config = dict(
    dataset='capsule endoscopy frames (Kvasir-Capsule)',
    inner_norm=False,
    positions='relative_bias',
    projector_hidden_layers=1,
    learning_rate=0.0017,
    max_steps=4700,
    lr_schedule='cosine',
    final_lr_fraction=0.01,
    weight_decay=0.2,
)
Rows from block 10, named by matrix and row number. Each number is 128 + 24 x the weight over its row's rms, rounded and kept within 0 to 255. All counts start at 0. Numbers have three digits each.
# v: attention value (model.blocks.10.attn.v.weight, 128x128), inputs 0-127
v.9:110144124157100128114123131149113128126131156167133151100119164123093136138144152110193082164104126153141147165140132164124125108135128125082107156139130125070138115125133164131150156122098092139132125106154148086099112144148113130118094112152086060148127135138154156100143136145143137155075161165091134116105097098119122168095122132131124193122109133115104128104163138133132132124148
v.10:138098163133107145137136130126128136142133156125104144146109189126121100142133117144146108107129114100143095091145148150103157152098118143135151123145089141127161114125129123163127090090162104165133123132093125098117147125140110147140102152100123139115150134093109104097091100114099108149121167120059120119124162136151161098122155080114090163122155122125102167123074098080164092153140
v.11:101138135118164097149088124146106112144134096102141116082153112084122152124129140107113140131107104165138128091115143129096149152144092094142117119129157147131164113143079136114149116167133092138155143121146160164093121117101108170153122162098103132151127113086124161103135149139154132147104094155147096133158127110136106130171129151091115084096080124163108158168152148120132158166150
v.12:118144165093094105120120140120161172149146140127120133119108145096109119135135111129166093126119130126102105109118117113129152135160105110096155117115105142102161114134128119103161111120079154161162159082146096168108175125096151109116114160112138138129100126132121172143115160099117128156153134175119123140092147122098057130113111169118149080123129173131094137143118092149113091122167
v.13:165153120121117131152156123145097124112162157102115098112127095097147159146159136101093105121123095179105104148117155082140114118131166136142159089100116130151104161136114131140145110134139127137097089163088085109151120146138127156126106116120139113164161137095086160143093174132104134106089120103086157108165079169131138155154109142111100154164117150125143139141129135098113112120148
v.14:132160122142148144110183148114112148115163089167141134150120129149114130142114162091175170140120152112172128144114118100129147158106135110154123083093110130141100145143107127123134113142111126079134148135131111132109145115135086119115164118105113081149131173097104172121151093109134125162149086146066117128150147168113137085134110160127107115109128106141159123148111072097139097120145
v.15:158162088157105130167146125117164132145155125162114144124154132155141164105131141155179108120164101122095108154110123110138150148124112114104144157123126101153147150124162067143137155133125139086106135136105099132150165120113141102103164089137117147146095161140104143144138135105095103118143148083106111128110140163139176094167145099165139110162104097113094161096106145117154102145108
v.16:124155152130116188120146139147164131121141097142117120168164124123087160131101170157102151148125101106126117155143081145102115113094123102142125099110106127116141128103134108181130123099132167141135133148111103116104072105132111153168129106099119149099154124112117101109088099093087168110144094070157103132115126143138144097144137128101131144101114098113101142146099158093134104164111
v.17:135128122132177102158098153101131123117105100104158106149119070090137104129113096107060118110174150105108150107136124102129117110130107146151155144122153143144127104123136147169141144126098149127114094126151129152126120082136116109168099113145114163112145140119120099109115158080133144162139141086182092100139167119138088132121155099134117080118089113114162125127136164132149103158120
v.18:166101143151164085141147153109104103124101134110146108150146127092112098177163137109070134094108095152111126116127151123130114160126124116098164157125154118122126088100094114136130129118151130101102099135139139138117137140126124109132124104141119177166153079136125122152155155091160126143121159110167132147150095105103072154115110091085164130160091100111090129161119143110098120112123
v.19:156110128131133114078129134148146102165131165136101092177140102157152121194141131127091108154094165142153102135124141137088103147156147098098157128126157170146132087119114146105099128113087112117111141100110103167120132081168095118127144119114131165125133095147128143115166145110118135126122111127123115125114126097167102151123138107085132083144110180169116141138167109131145147143105
v.20:117100169149136133150139130108114117088113155143103118161108122106103125152129147140096141124137127078138107143123090139152101119114118132140158130092110167178143105126135145107143115119144157131095141145149099104159088143108144139120171154106179147088155101111127127110148148078152115093159133078128104086144098157164118096124100087130101103112154161141094152159100113125122102088142
v.21:132150157112089162090117113135130154113134177132098104136099146141142095090097122098124095108101112142107108107093159135155130102110093156102124148093124129156114121110120143108120131137120087168157152087090148135145141116110105111165138134126150179092152122142130128154082162122156139127132125096069165093138099104145120115151111090159131103140108096098114139155112090155114151130154
v.22:110113105106103078097142143128094137140098149164116128096109167141134119119168120135139094152075146145149143151152104132147130098104148106128120109148126110080113105144151130074095138145108073094101123120123157157159141117135103107111153134108125121155097126114109166153158106103113109158108137189105166121110110155154092128094128157138104119152130138098115121092125115139146140077094
v.23:128175153127116187121133160152119132090146134134103146156154115095105122094117134138065145151173155129139152139109132162138127145095103139137141137119117141184137101136115149138136142090161114102111131135132133156118119116154123118166158117127115147076128121148115134160129089112089165107117106088134113146109151100167163125173150093123134087161122133148161123127071168116130155111156
v.24:107143109156150157172111091146126086113128099158110160098118161164100087150092181143132124132147110112114103157096140172150133112136127143162149140123128145147153093160090092154156135124118144103102086168127134096125126105092113140098164163158163110135144155135138153124104117154120173150145123096153106091101145096134142103098159127090101121137111120114148160122121155145149130129138
v.25:150152132096113130112126119115113138157141157151177100087138159106139115152165126142179086127073093161154129142129116101105120115137123118107105110147158100079106137146123151081139093138121102104105152094141145093143111130134124129106150118106108094146096112160128160104118153134114103103095116178090145120153092125115105110103093156153145130085161135098156096149116144124151147096111
v.26:150155126122122156148156133130126096130117095158080149158160173126108135144112132119080128152176111088115171115142116143163157163113119142168143107124159126174123102137095107148169160094117137114129101168130137115147082106142114126150155131127109166091128139127100121154154113119116147141103122076135117147082149124143143100142122080110125092113119124104148116116064138085111140136118
v.27:113132121122119115134112131151165086092102133088164169153158132114094098142138121167123091111175148131125122086140135156144154142088089134151164133081113153123099135102094110144143119125109100142123137104085120130110150092114152154149108127116165165126166111130120128167135124092146133098095144087110092115118119148142108113109161080152127107170092119127158119108099113122161095152147
v.28:105131122106151161144151089095080119162132168145169137131115149143099119085118119126216099166143145144119091152110156141102108139165116125113139106114103160122094162120152093111115120109113076110114112088155131112098146115105100132086112124125135095122146179121142159118144128127160132097155130124109152096126096142100148154115105138128093163111139131103109108145146093133117119130107
v.29:139168094111111143175133152139138159127121156132121166120122157107132149136123107147134090149125092111104114155165106159158167150161105161081148096138147127146117160125115108097087107128174114112132172160170163099133143141123122105107104135095139105167146155152107116157130151142086098096117135113100092126158127136122146109154158110124131107147149133131113125089115182130140158085093
v.30:104114086110112126168114147110122169136150178100138109081107152121129123123103176113164108159137097157113112155165124151167100138140101156149088112148129102141124169089126116136149125117159096130097109170115164113114086176104170102161162108127099145145095144123110131136151151130149135120121146119129082124120124133089119089130099137110120133158105079121135146145151150149124120106093
v.31:148127093142093128124174148130118129138129160178160122100110174161102172096138096119192133135086162138149138105111107113152116121145149140119135140137138089101150154118180142126119166166138108119169106092116103127127131161103100101118144109141103131150143131160145150127138131138154090117139129144079180127107167110128137121106119168116141142148138119083092139112155087133159151129144
v.32:142100121142118146143119175166118132145134072127111103109148092142166123129147124140059103116143148138106120162099118103110176165126136105089160126147109094166108085156109146112135106122092113123111128153148150163137134134130141118176092146117130169114099110120124131107115120068099122116155135099114106131138150109135093081162107145134108104107141165147149148113154112096111135149170
v.33:168142158123103140170120112156112111118103159107133133104100105107099098133158171171117127153155128092157161121151141115111152116149097173176081140149165141119118155145104120122117101127118103128103159136161118109148127111150129109151130095111118091131158157108128099090129116109131162148106155079121089092134097111107104089165130098104093157123123117133143122105102120130112139174090
v.34:111124175137175115100153114095129114165124090156099107098118063080151124138156147112153097118142116158120120119088129147136120138131127122136107114148130109109116110141106136131115149091148186161140106101118168099147102091161138106150088141103162167126166076142148129158158156087133131151153131145130111163129105129113094161109135090117127131135133115152135164136149119098162156137140
v.35:135118154114154161109090139114151085126129133079093113144115118117126108109133105135032135102135093143098135101161090141124118133102102118113102142141142103162146099111104115150153127114134140164104137171126112115107087090119122138183108117110155143083116081143112116131138125079142138136135143099143118168114134105110107126137093089102167095148137140102124117148091120138120098140141
v.36:150102136121105086169147144115152112107118138099101106105126101108130105102112131098159120150076157162109144142167122161111157160170123092098141144131095114134156105122148163093121168111122137140125135105116104086140088114092158160104085135127132089159147094098125127126102111166120150128101126113091158176150124098153105139134147118151115177131154125129155148127147164169116151139124
v.37:151147119147153134140132172149136124126098140098123118145159096128154097150100145147083117148147112089138138112135131115132128113095133106152119127129148134176113142094091099176164119130121167130097129158120118162128099114115131161164128121119148173094145136092100107102134108081119157157128099100152125160158152113115110095137140072095144073141084150115132157139092163093133147161136
v.38:159116101113140163149132142121117144155171104115119108133135078096131164130132126124109153091087094107166112097141098150106102156131142165096127159126115119109116124117099127128160141105146121147142144158135116140105079131096095151155143094104130162091148099107128143123143115091105107147145134123169106113172115139115155113151106098146169088141133080124140142155077140113098155180160
v.39:136111095130104099148115158106116153097131117118107148115109154149146163156170126146138101119112160156131098122150095101140110159182161110105110159167132140134144128156133107113135096168153144159140134098157155092159143142130144153158134115095115124177158151151153157104159170156157105160088099187162129146162128125122088135102107168122105141123103132141112122160141119108141130117107
v.40:147087143119150100077147108123124104140105086127137093125133160164109148184158096106125097143146108103099154128117097120134137166133126095153154114154098110120155136117091159125095172159110136095134114136137143125124165078124098156144138148137129109121139137146131111158142092097102144142115108162134102119079167105105101111148137164102162087156148140110085120142122075144122118134118
v.41:101165148102137123105134136138094098107121179148157116153122130123114125073121134100156129123162127111150144123140111123120116153091105150146145130153130145136086139147145153085080081113125085120177129114118108112154172134123142114111182109149106122153124169109098148159098118103116153141125147138120125074136106150127175098095116141113152178147185134119143140134147124142143093091112
v.42:138079143143131110101103133098101105145120125143160092120139088121168101167143131117156100119137130151159146103111155155149121129102133131110147101146160164088146128116124129100097103154106108147147118140137096161158141083137154150134125105155101117176113140117100162162176149105151158107092103142134156149124156097116078138094119132145158141109095183127146095115132107150106164122155
v.43:094120114102141181148167136145107137157149102116074092132142159144143120079106112096087151134125124143114102106115083140117114145135176113093159165127098135129106111125151149160132142122120142156117097119155145140120086133107099144132142106103087126109099151130169152138138110115138136097152119100088159128142106127103196110123141083093150143157159136135110115144129160151121090119100
v.44:158157172106144132127114150103155088147154164117109150142147137128145088124088104149085162153160152098132166091091149151161103116083100142169138095113159160173124123145122107149161122119141165106133106155156147132113089142107163135176149139133123168088126093128137091124144098143091107128142103116092153121098120108129111146139134122143107112100130142159153154140104144124120140101118
v.45:139101149100147150153133096161106160160111157153158169124127131121155131097121128108111114143164108143150162095106122123096098122131149102122164137101102146176110107114157137162128104104134141143115093099132109166131146100161124162126156121159105168126153136094116101149167172098134094162150101126119084160099124112111080101105113089131144111111127103145152151099104153130158147164123
v.46:089102078153160117107139149121102161169110141148108158112095116126110124159115128151113095114093104165094127151116111099146124142101173144149146109164125152161118084134148093086160165158118142143147117121111163093164127114161131164120129131163124121135104104103137101111122116156101085123122149161120112117119136098127148125109142163094165118084166113131133110086113091108137100094143
v.47:107083153110142138088129121114167157132109154169150108167150094128178153179151113102115114126177121092103134097144117115121109154156106118137100127153131131163111088159165099111122155158108100080114130139094126154099147089126115131127124152164114173115101112135119148157167166095133114102131103108136107124113115146144079149146131159116135121122097150163138103153168142122137135143123
v.48:163181157119152170140144133114103102092145144124120177087155075092100152102116130113119103111139085140134119159166162147107107131108089119129142155096117109151142154117122111107153135140111118153131123145153113088137076112134144097170151115148143166122151093089131112136128147159128117113099134122143074138122124123146168146139138102089130123121136080143163136159083116139139144151157
v.49:143112125117127135101177148113166125125147166085154155159105174135157090107119088074174112097107148159152140143085149126114119161123109103153115118121119143100157149146113135106085103142127136106108134146153118138115188082155140121116100106136119086138123127123103132139138147098128122134141140185132162158094080109131116158129121139110118100134105121097109118108113089135145085156144
v.50:141125125144152118155156145145166111123122117150146149151149131118125101129156109105052139122152113122168123091101105138100151139097130122114126155137137109182145144141089155155152155138153185118131145136127102126095116117127159110129114140096161153083156105128108099139172129123138109138131089143139126167106178117129101121174127149140108101111089177112158090103104166149108143152150
v.51:150122109124103173148121153118126141120130147112120094116142146151080143129123099101093118125157142092160130128167146132099115105098100149119145101143127132138121115135095131147160179137114131121113154150095081158133115123161111089138120087159109150165099115117090085105095153167123178141116122163098124160149112125168144122102150075158166147129153101163099144142115118095105162132117
v.52:129124106101136155189093101105141166126124117133165136111131103126136096105123169171162152168133122182095156151131160117090117101156100161122100121123130147124086154106107114105133131113124086117139103089162121086139139149108112104133135108144124078119119105105106091107077182154113119109140149104122077123111114114106109097097141144107104118111146110105109145100157121123133138110137
v.53:103160130130145150151094147145121126143112110087147142126152118107105151089114133149121116146121079152163103159139100149150148112136073111179140142142111106170099103117149093188127141079152175124134148170168142133117095141097116149150137149133099123118107115112099118111100086093097132109115141122149141116168154135090125090121112103158090104115147135130125126156141133149145133166162
v.54:112143089150098118093117105127132139103106091099101090166150139158125148116109107134075108144129107095134096176115081105122138107107150129094135104163139168111116099106138118145167169096129142129099100094122133147093121095161122159164090134154137173164104100109114125144121118127148121125169133110148109113145123140118095170111156141102105095157101166155112109143106129131100093125135
v.55:121133106094101114069146129125148101106102132146087145163134122158157141114118101083073112131179123071152127132142093135123151145086167111133160131131146129124145077109121110154109155163115114094123154151114144114123145119100126164164155111138142166091132104145133109139169083100161124161146167104091116146094118145111148137120135125112114133138116121129101109152092090111150135100130
v.56:093089105098120118074149170141109119107130127105098116155138118119139154127150139097132163107177095095163124108107133088144147163100158112150104135149143164169122087108135132134094103150103137093094150153163118114127149096128086107145106169146105114161137126098099145136159112104098155130135141158135164175104126094121108165168126153122144109135106108159142104149123120133128098110115
v.57:117118106114114139080155082134141131159109171161157098118122134156107161160141083142133100148122134112142135097157132108132101132152157106123110101125110115115149130174154114149105135155149072101129127137136114116110122130159103155123108140148088099177122149139168140155145146149150102144106116165089137152149149133127169142148143150118136184168157142136096127088153077146137115083121
v.58:102117106133135163091156113113121128094144095102114112173165155133099137130134113142055155139130152078156108103134104122113162153144143109123133130146112120174166078116101100144149157167132176131106094175157149156112119098142128118175102152150162177116130151103161137123110088128099114143138133120112142153128142106111118151111159083114158126147116131151128111117130122142143132140159
v.59:138122137117112122101156144148112105168152154104134108098119178168160096107134144154150098140102170157135149138117139136148157094157159156099100129140118129107147085157137111151127086137084087099167156142089134115158113110159152146127133157108159139176104132151134112094148190155158085141151138126121123107130134115102085131117110117119129152140105103126111135166121113167106123139096
v.60:097166150165093139153122131115085105129153160131095126141131184153123117084145102116127140154117164109088132161108124151118091119096102149150135103105147135128147121129177122124159096113145116129093113127112144122155172121173095115116136142145107116162097121159099148088128104149142158152100149162076147136108129114105185149135148125102113104147171112146159121159103149124114130096120
v.61:102125168130135183159157160155135146102149113125113146098137114092111152141142179166134173126134147104116117133165140109161143117095092163144115111127149100168123134091105122144109146111139168141103147150173160096110137148148140130137154119106102179106097117132142115149102080115119158142161138109128140123106141159108165099123103139111158096155128090122136156109110171091136124169141
v.62:133154158152142092125109074164118112088105114108133141142161109126103136111116117099129084148105165091130100110117135127171116105119112098098094101140140117134150136151119138078121164162096136158117131115120117142149155129136132159094133141188115117129099145152142102137175139099127143139089102157107134162091102142098088142157152148135116153106112137154106141161180098159160146140102
v.63:123117170163108105116140101118092132088155123082123139110109127117110118166140159135087105101114116093101101119088138116165097110115156161155121129093111116131131125129118138117095115102133138171149122119083163117142150097128153130168132131131172138139099102163096140133115160151126103148140141174126089135131166135153175104170121145093118131093165168166145153124084142139113155138105
v.64:135148116115156140167115181129086089115142155101131160098130101148141175105118094137142095153126133123132094111115121092158125122146106152099148121132122119086135137096144131112089095097145162119130122123128111082126106137167117173114120149099140140128120111092097141072153132125157137161132150104199096121113139122091130137119144141094129178105100109149108134118096163142098111104099
v.65:143104094106115124136152155087150113144129097094130148114111079110119108113114153146140149108151098130132102171111152160094149102125154130112094147173166101093111105126147142085125148165112096102124147103112132108127127102094120143104154113081102121139113164153117136156121093074103099140097103156145104114139108149139126155151137104134143138083093142117143097137193105120093116142145
v.66:126116141138115153152096158129126099129150155105169130078130105113128149083189121130155115100091083122108126158118142151126108139130088133122114168092093105140102131126102085136111111083113133128147134105132169162171099120124145122128133166109105110114149138147101133120137171117186127143142138114194112155122148127092106154138137104135136106115090096099161135112171151124114150138154
v.67:156107103098127114122130131133124171125125140183081091177111102152138163129092121106109126117169110090130135161149157119166161122135161117136148086111137095111144131126085163153127130138131163149076099099126089097132118135149110092120085098141134164141136126134112109130139130101111165169145145160145148092131140118112141126131137171089152131087104169161140128146106126142158103109139
v.68:146099150115143111075111107124118107106151110133109140114090116112154150104115107145122149106076118183117108128140130115141151148129164129107118141140103141096152105153136145150154152169115181106108109080089148123148125168156139123144087128120158132181142120160107169111146131083143128162183121099082146108162114134159164135126131145121101097133124114139097133112112132079121128105152
v.69:120103126120096123078135119120145120136158147090128120135101106152157123175100103102145162137106151136146151140132149105132119086166169118103140116100114162138119110117152095145117113167114124098079140099122152128126164117178148145143139151129141129160115130183127155111123140091168114143144146188105162095132132114139122138078109167146106093117174132140088129098132108149104159099116
v.70:139147114111115180122139170129096105123127144121088095159138186118143117101148106163072123118144152138140084086125127097101086126140132127157124127107132121113142103137102113132125143099142157126141093178085131135147084127112104139161123159139141149086146114121112118132098095127124122148116092116145104155161152131114178141169141130117136168166128127120123110159060129096147146154116
v.71:090155108145110141147107128090142137125150113149113152131113160146087140094126118136153131163066159167146093125138094121082156116170121115088118112137147136080149100150144120109133127124155099158113157097115107109121171101125126124093102121137096106174096119134109168098126096171108134150156104177124159161150090116134115157114148160141133149129150092139117165140129109111120130155117
v.72:107114098132106126133153143105083143133106089123151123106155060135138135113110107114154135099104078106104129115121137118146095096143121115158126165127104148118146091136121072137115077133090173134169136080133165138111121171163140158128168165106134163116126139150099155123121140128135103116154156109177113138155123152088089111125138097119134131122112101131136114109129162173108137129154
v.73:120107133104110106120134171158180146094098112170128104150095134135119102129094170101098118105153164113123123122153161132172146171108166128159157108093161096163114132138107119122129157141138120111100100154129143126107133114105110142115116089115156168110106091114120099160122108090107110126080121110144138106102120124119117085172105136162137113103122170153114148101139144085138126160095
v.74:105092157133142110106135110106096118126161107102134160142158050150114125112119124085147086128141106118127126152122101082137151118129134145131166131115152166136104126115123102128121094148112134114118101113128123126119146118182126147127124147109140152085117151126134173136151117076197130153163147149139122141165137139130126182069118156095081107096145122159107109141110140125101152111132
v.75:168139173145114116142145113135127114122119121105079110141132189132110094126103145131131185107108124131165146083118110115105117126099149163149115115138125147144160138111149140167170168167146101121080129163131141140112114149122120101128126122156111087158099144152135110159096091113092100141167146136078154133159114124168170138141115157093145133112171152140131152105136094121154137117151
v.76:123153162125135138136131132108164108139119163099097133159107189160114137146102098126100130127097168156125119107142108111072145118149120164139145134161113127123155137144124168127159169131156115108146111124106144148121114132096101152093099150150117113166138146154144147125114096154118137160172114140062115111136111140172176150117124149127130137165165109123109164152117071091124096153136
v.77:172138185154160175099129127099165100141108117105092092181097142152132121111103150165090099132090132142141139133107101124114143130134128098135132138139146154139124115131143129134123151111179179107122106117146114144167081110124144120127151117100122118097158153122144143100109069135105125109159129118101144165123154133172136162160121154107127140132100131102108149162079103104106115135157
v.78:092129119149090141128137170162104135121128128125166157108128086133121156104158120095139102137158097100134138143093118144161155152121145123138147157087096104137112079115142081121092139147138137141125132137115149143099144131151121155150107122159106161073141075122162112116145171081139115141121101112197110157117179121079106126123128123125168123107114135149126110165142134156104142142125
v.79:140139096112162150201128148156131116102136118150179153102159124151134116135164107141126075152101124104124137126140140134154103138121115160153101155108145123115165104093112121139140096105102187151161155152112125121109091114143118160157156099130156170094115131130145134094147116137114144124103112110214116160138119104107130141151133142123115134156123119133181144130139160111137132165116
v.80:127119160149152118122147138114125147158112112116107081171090147099127110127077102139153126177142133104120132165148137141169111112153138107117162108133146137152109097115184108160098155114123138097097119104115124081130178131166093122154133097104126163117120127155112114118103138110135116123098138169080133082085154130106155139165130129096127117146128133159079085141157097119115106119123
v.81:129199113132130122157153113095120149133152143129117130114141138103081109134157119121180132143099160118138115072143116097117151089144117100105094153114104131139120176146150146117161135140155107168162138162131138123147139105138137124126110136131122105178111178112141152126112122177081159123111142123127149153135068108144175098126150167145113141130161114126155154136101159145114094138102
v.82:139164125128110142111152134138152097136099164106084140172124147152127096122082113166107173106152177134148143096150127172120137155123145134139158134155140126115117173112088143139165158157129128135116108134159095129152106103123144144121143088123124123119105158146103086176114084152105146115152157117087156093141133110148166091155156125135128134151135138134146141125071128084153114118097
v.83:097127083110105085139129149144109145120135140118157158121101120112141127150145087095168092128160119166130146136112129093118150088128100136141118168141134120111125105149165090151091117135062127099125154084134155155128144119128104118121114123097147131157133147152099104097166140126131096107135120178143116098102119150082078169105138120116133125087137154148141104103180101103105135126157
v.84:145085176128114134092106099120138105142126131110083105165150132164119084163139128117120105132128144138162144089137136140135124145102157143099133149145103158119176097101146154158101145117173134096086091146072102146158144157138125124114149166106127147088146125153106132156137133121139138174140138101095158165147156092164141109111130148127124126142135151105126121150151083085099130155141
v.85:120136172147102119109159132134120122141150133089140114144135166119157149169087105113140142134114159162143108133138140132119153132103129110092154104094138146086124169156162138134166131164129135099076101137114093125131134157138107104081113156165136114129144163153140104148145114153104123124124115148060134095136127121119173162101147137139097133097141133154106154076118056138152112132128
v.86:114091123095131111135142145125155117133082121153158120126114100113119130174147115150107091156149119074115198136089163130171120119118145150146180102115135121158119109103089112181166168150107143136136110165141109155161131115137151092124148136092112161102142092094145150147133113091129114096111128119132101131114133108097139130105120124153120141084103155139123127095158148094164141135114
v.87:107139129104148118166137171150097139131122123159162103144125104120128107115109149137134104129128137120109115196092151146160138112108123151149143143087141105112135102108108102115096065116111137111173103118157143121110139122156112117137167149124138166142149113108087141149159174141151111106098126115197094120112152168069106159095100109126155118138104129110129128110119136165137139091157
v.88:124151104153129081182107139094151147159146139173104107146124179129150129117148133121146176164117153158097081131128139126160162139110114110122111099137116125115093138119142140131160128114119056136125126133134103146082164131114116100130135091142086150133124119130089094158108109124066130125100136140095129158139127122100123119166108131170157097130171103148162143133113142145156141106108
v.89:124102157109107151093093127163097116118169123121087114122108153163166099111139134103135173142134167155112138143101123141151101153120106154096109110136145157120154103122138147101137113166152145146091166120108122152126121114112154131111110095165158137185117132089131115101092103123087100101175162152115111112137123150106173137128154117111146169139145151094104158153085097148146127112144
v.90:109102161122133084089123094135099155153104151136143131127089116140147146150119101149137139107137144165110151132135096150100161100110159121116152122126097144091148103147115134146145143164095095080127151140118153104110151104153125096127069092154147149120110099157136172105141116134173134152107140114090127134103141153084163108073133121082132149113123156152135143107170113136161140157102
v.91:089143107156080126127115093129114130151113148102105112097136123133152107161084092133188129149103171188137145122130153148142130090141155143114099163116128121116132107154136137093125139134115135119125104112085120123131193144116093108134103117148106117136152115182101140166134172136108140165169113151078131110162073138150112147114130146166119111131169139121134123131127113125140106140094
v.92:131106096167086075076125125094115154154111141154132132139151062142108091141164095087145094095149097150104170117091157100157114103152135125126146151137135112122123112114145137085084108159116116121110133134128134117142158154144150124123112163131136118101139147115159104108148141146160128149119110155176102136096128169124090147098130133147138141114131118126141139098174111142115170095147
v.93:152167120155130148124153104122134147122163172070105115112098111137120138142118134116172176135101146169103103108105136096129087093135138110108128116143158159131123141145156108114139117108126155110155131077127109160116125158145099151141171148101150134188118168164134169155123160146108121144142133119114112083131080105154111142097124123122086116148164113168139137155138106120111108130086
v.94:115109144110160159165117124122132111115117097181116108147099140120103122103132162113082083129174112114159160095154107158122121119139095141127151089127156127135170099117128161143107102140111115106105119131111140151122073140127147124165145132118115158060107129109138119143152098125126148110145104088163100157142170128151143119175104093105139092115099167135140087126109154131101139126161
v.95:138128139143107098156109149128145147106085081183111148158150090108135110135124122113138109142131109109104156132106156122134162119132142120146156132102149151154133111101100132112139130116122141132122119135150135118118106130124151152180157121129105162081092113128134112157158146133165156088117134153205147154076167102108125096135141116118180130101078148131111122166151185139115165134116
v.96:123188119141098120158108152153150148125111124149087126120128189168096101150139164152133168124118156152130142070137094141125118127147125131137104101149095126088151142142127129148161168105143091130140129147138100094122130124081107151104126163162144080136129115121157120106130085172123128155104152140086135175111089115141162104137122109116144120171133117135096134156093125100127144122110
v.97:143088120092139154117104176107134105142114102130146104102133116120151146146100088116107133131128120148095144158104134118161142128139106137126115137157109107172147149100136091145131104139173148129105138165172100172125093102163103106118150103117111154089168137082132145121136156133115117143151075076187163109134177145157126121147138098107110116116121110151095129119117128146083159117138
v.98:121166118159145124123129090092114174116096092131106116142140109116128124112129148089145147098116173177156094117101115116097127132144143114154113133127103127092099140104134165111162102153134123128122124140097121118115152118123156143113144086149137081174116100139082100133113106152130082149112183179062130099131079130133125143124103127161133114137148143128104166129173107116137118127096
v.99:160114111137115128064138161127135108097113112150090117167105177124120123186130116127075138134170132081163172086150115133126151164097146090112150129126157105117154101154126116160127127139116100115119155134094120130114118123139149157133158155141139106105107093111166122135166124139094103104120099129111148143138167094125149152149113156085122119099102171141125119160099142090125108116122
v.100:142122186116150092059142088121126133124159154103091120135130149110134121123105085126101177150109122098124103113096139150121123149105153116117125103131151152129121114146147167130150138169175147088133120136117137171139118137125114148114136105091091104127145148150148135167101108148098121156161086145085155109117104111169161158103111162128101150120143169111118150094143115099121098144106
v.101:083070131143140122098141132126091122158108106134141113161146066150129115149110091078143105125126142163162165167111117136154108106141126097126174103136153135112108110122186107145103106160105107133127131064110145162131155154181110137166147125126137158112121135142126160112145137124171114133139153147139122133092154132122113132104120146103121128081153145148109109139143097114139137077108
v.102:116094172092133102087147158151141137103116123121116110127101092129158118138126126090059129131152150090156169111138131129153145143126138123137124136097144125115137113157156122137119155175147178106112103137137130184123136109132112119154124153142131139109118105134174136142146105098178139163155077105120160112117156153115119153100150102067110136132086176105114146109149117096129148133149
v.103:124084098166118091061114110106158105159146144149093145150125092103117144162154145111127126121161148148154146136157113107161107140113150129154142132149133151141095107145126146108109176126117089127109136135089123134160155095112129133094133145120134104137155132171142086163144139102107122092156168154126135137125144160159123150141106162150156141154162149143101144154105083085107162095143
v.104:140176139161115125114129093141153144099110169087098094160140149114127101145091100149107171118129171149138102137122150160102087124146112131153121137137134154142135173135112167145141178112116135123149107162129147121108096089114139125094120136129156094154130143117143103150091127149101124129109129111079111105115143122168142150166151164111129151170176135123096128101108117092158125167088
v.105:112111121112141125134103149107147149102116085172144142086143110119142116138149100145177081125145084143122151103096145123129152101142102100143100119097132115093109143101170127110116124118076166142168155086123114113157122112179167122155142105141123157134121102156166115151147144093183153141112095147144094099114129111101081153079131149138114134091131106150149130114136124120124131156115
v.106:155148106094114161149088168128099133104120131162118125120103175111120120141099154152101136155137160086156156132093119097104119109129079139109173107124151156168152120113101156173165117119106162151114129123099127105147122150136148142154127118148119125131120141090105169157123166124074149146146163087164100110136148141140162104145093129103109152121135150115100165112097123118112095111108
v.107:121111140128128105099159094089114104138109120095116121146108161120146127110126136109149139153086167176103124103155097142142145144168139100095091099144154131083147133141158121078090157160131077134094142107098113114143143119119109160094145121132111129184148143153103106090144153110100101110146128176098153157147086142134115112159150169118100131101139089157127142118139116133142123104116
v.108:165190150121135110142138118081184107122098138133097111124147191108125120117095131154115161161140175130112094075133131162082113098126115125150131134161110130135126186121101132102153157101133096123144126145134106128103133097120099147093124114150114100166108127106105117119092103155101099107150154105126135166129109112135145095163144127153110144144163136146161162122096130125121124142095
v.109:129136098096123132123151176166135135146118157148129136118111134106099141090154107139125090099154140109103143108112093093097127171109107089124156134144124099127172103144133113120100164100155160127121155176132163124147128119156147119150141155117129098112151124114177154098158148076160156158097073124157160164110127137136099155123132139094109165116131134144135150145124154091129115178147
v.110:153099186128158110154141151128181129149126120106080104145148107130116138161126131102070153153174129089143163151103138131148156104131135125128125103083110103173111132128139116144115131108128126122128110147168118171136144135102146113126098149119157145067105133110151103163125084139100122144089150079115102091107147109107149106135120157114107093106088138102110133128103144101137128106102
v.111:121149114140130086117175125137108117172161100104114147124128146156125130161136123102174148148139150149121156153101131119152126113130111129114112095110123110120085140163166109096109123140107074092126109086151145155140194150149123145090147094105115135180116126110108142102149159155098103111136178178102094115106110151119133132132114111123116095100168117152111155122158127118120132087101
v.112:100124137128128085074140133136141116116108147148130130154114092133134097187122091086104144126090163162157161118126144096117136092115133144134141143138120135115112091126152128146114119171098112094135119087112118118139193147182142149117149114103157102128142130127157148126121124112123131142127090180103155150113135146097159179126103135114140117128158142150084156131158069095132115101146
v.113:102135122137135116132121092119128090116132111128105144090154152169122122163132128136099147133079116176149107073147124100071143122130172111109104124131135127112122143145137107138150177121155162139111131141081153161172122121121148155109139121126121065116126125125123111087141125083152151138170068143126131125185126119132099119111128157114132121142128127142113176110157103077085152135130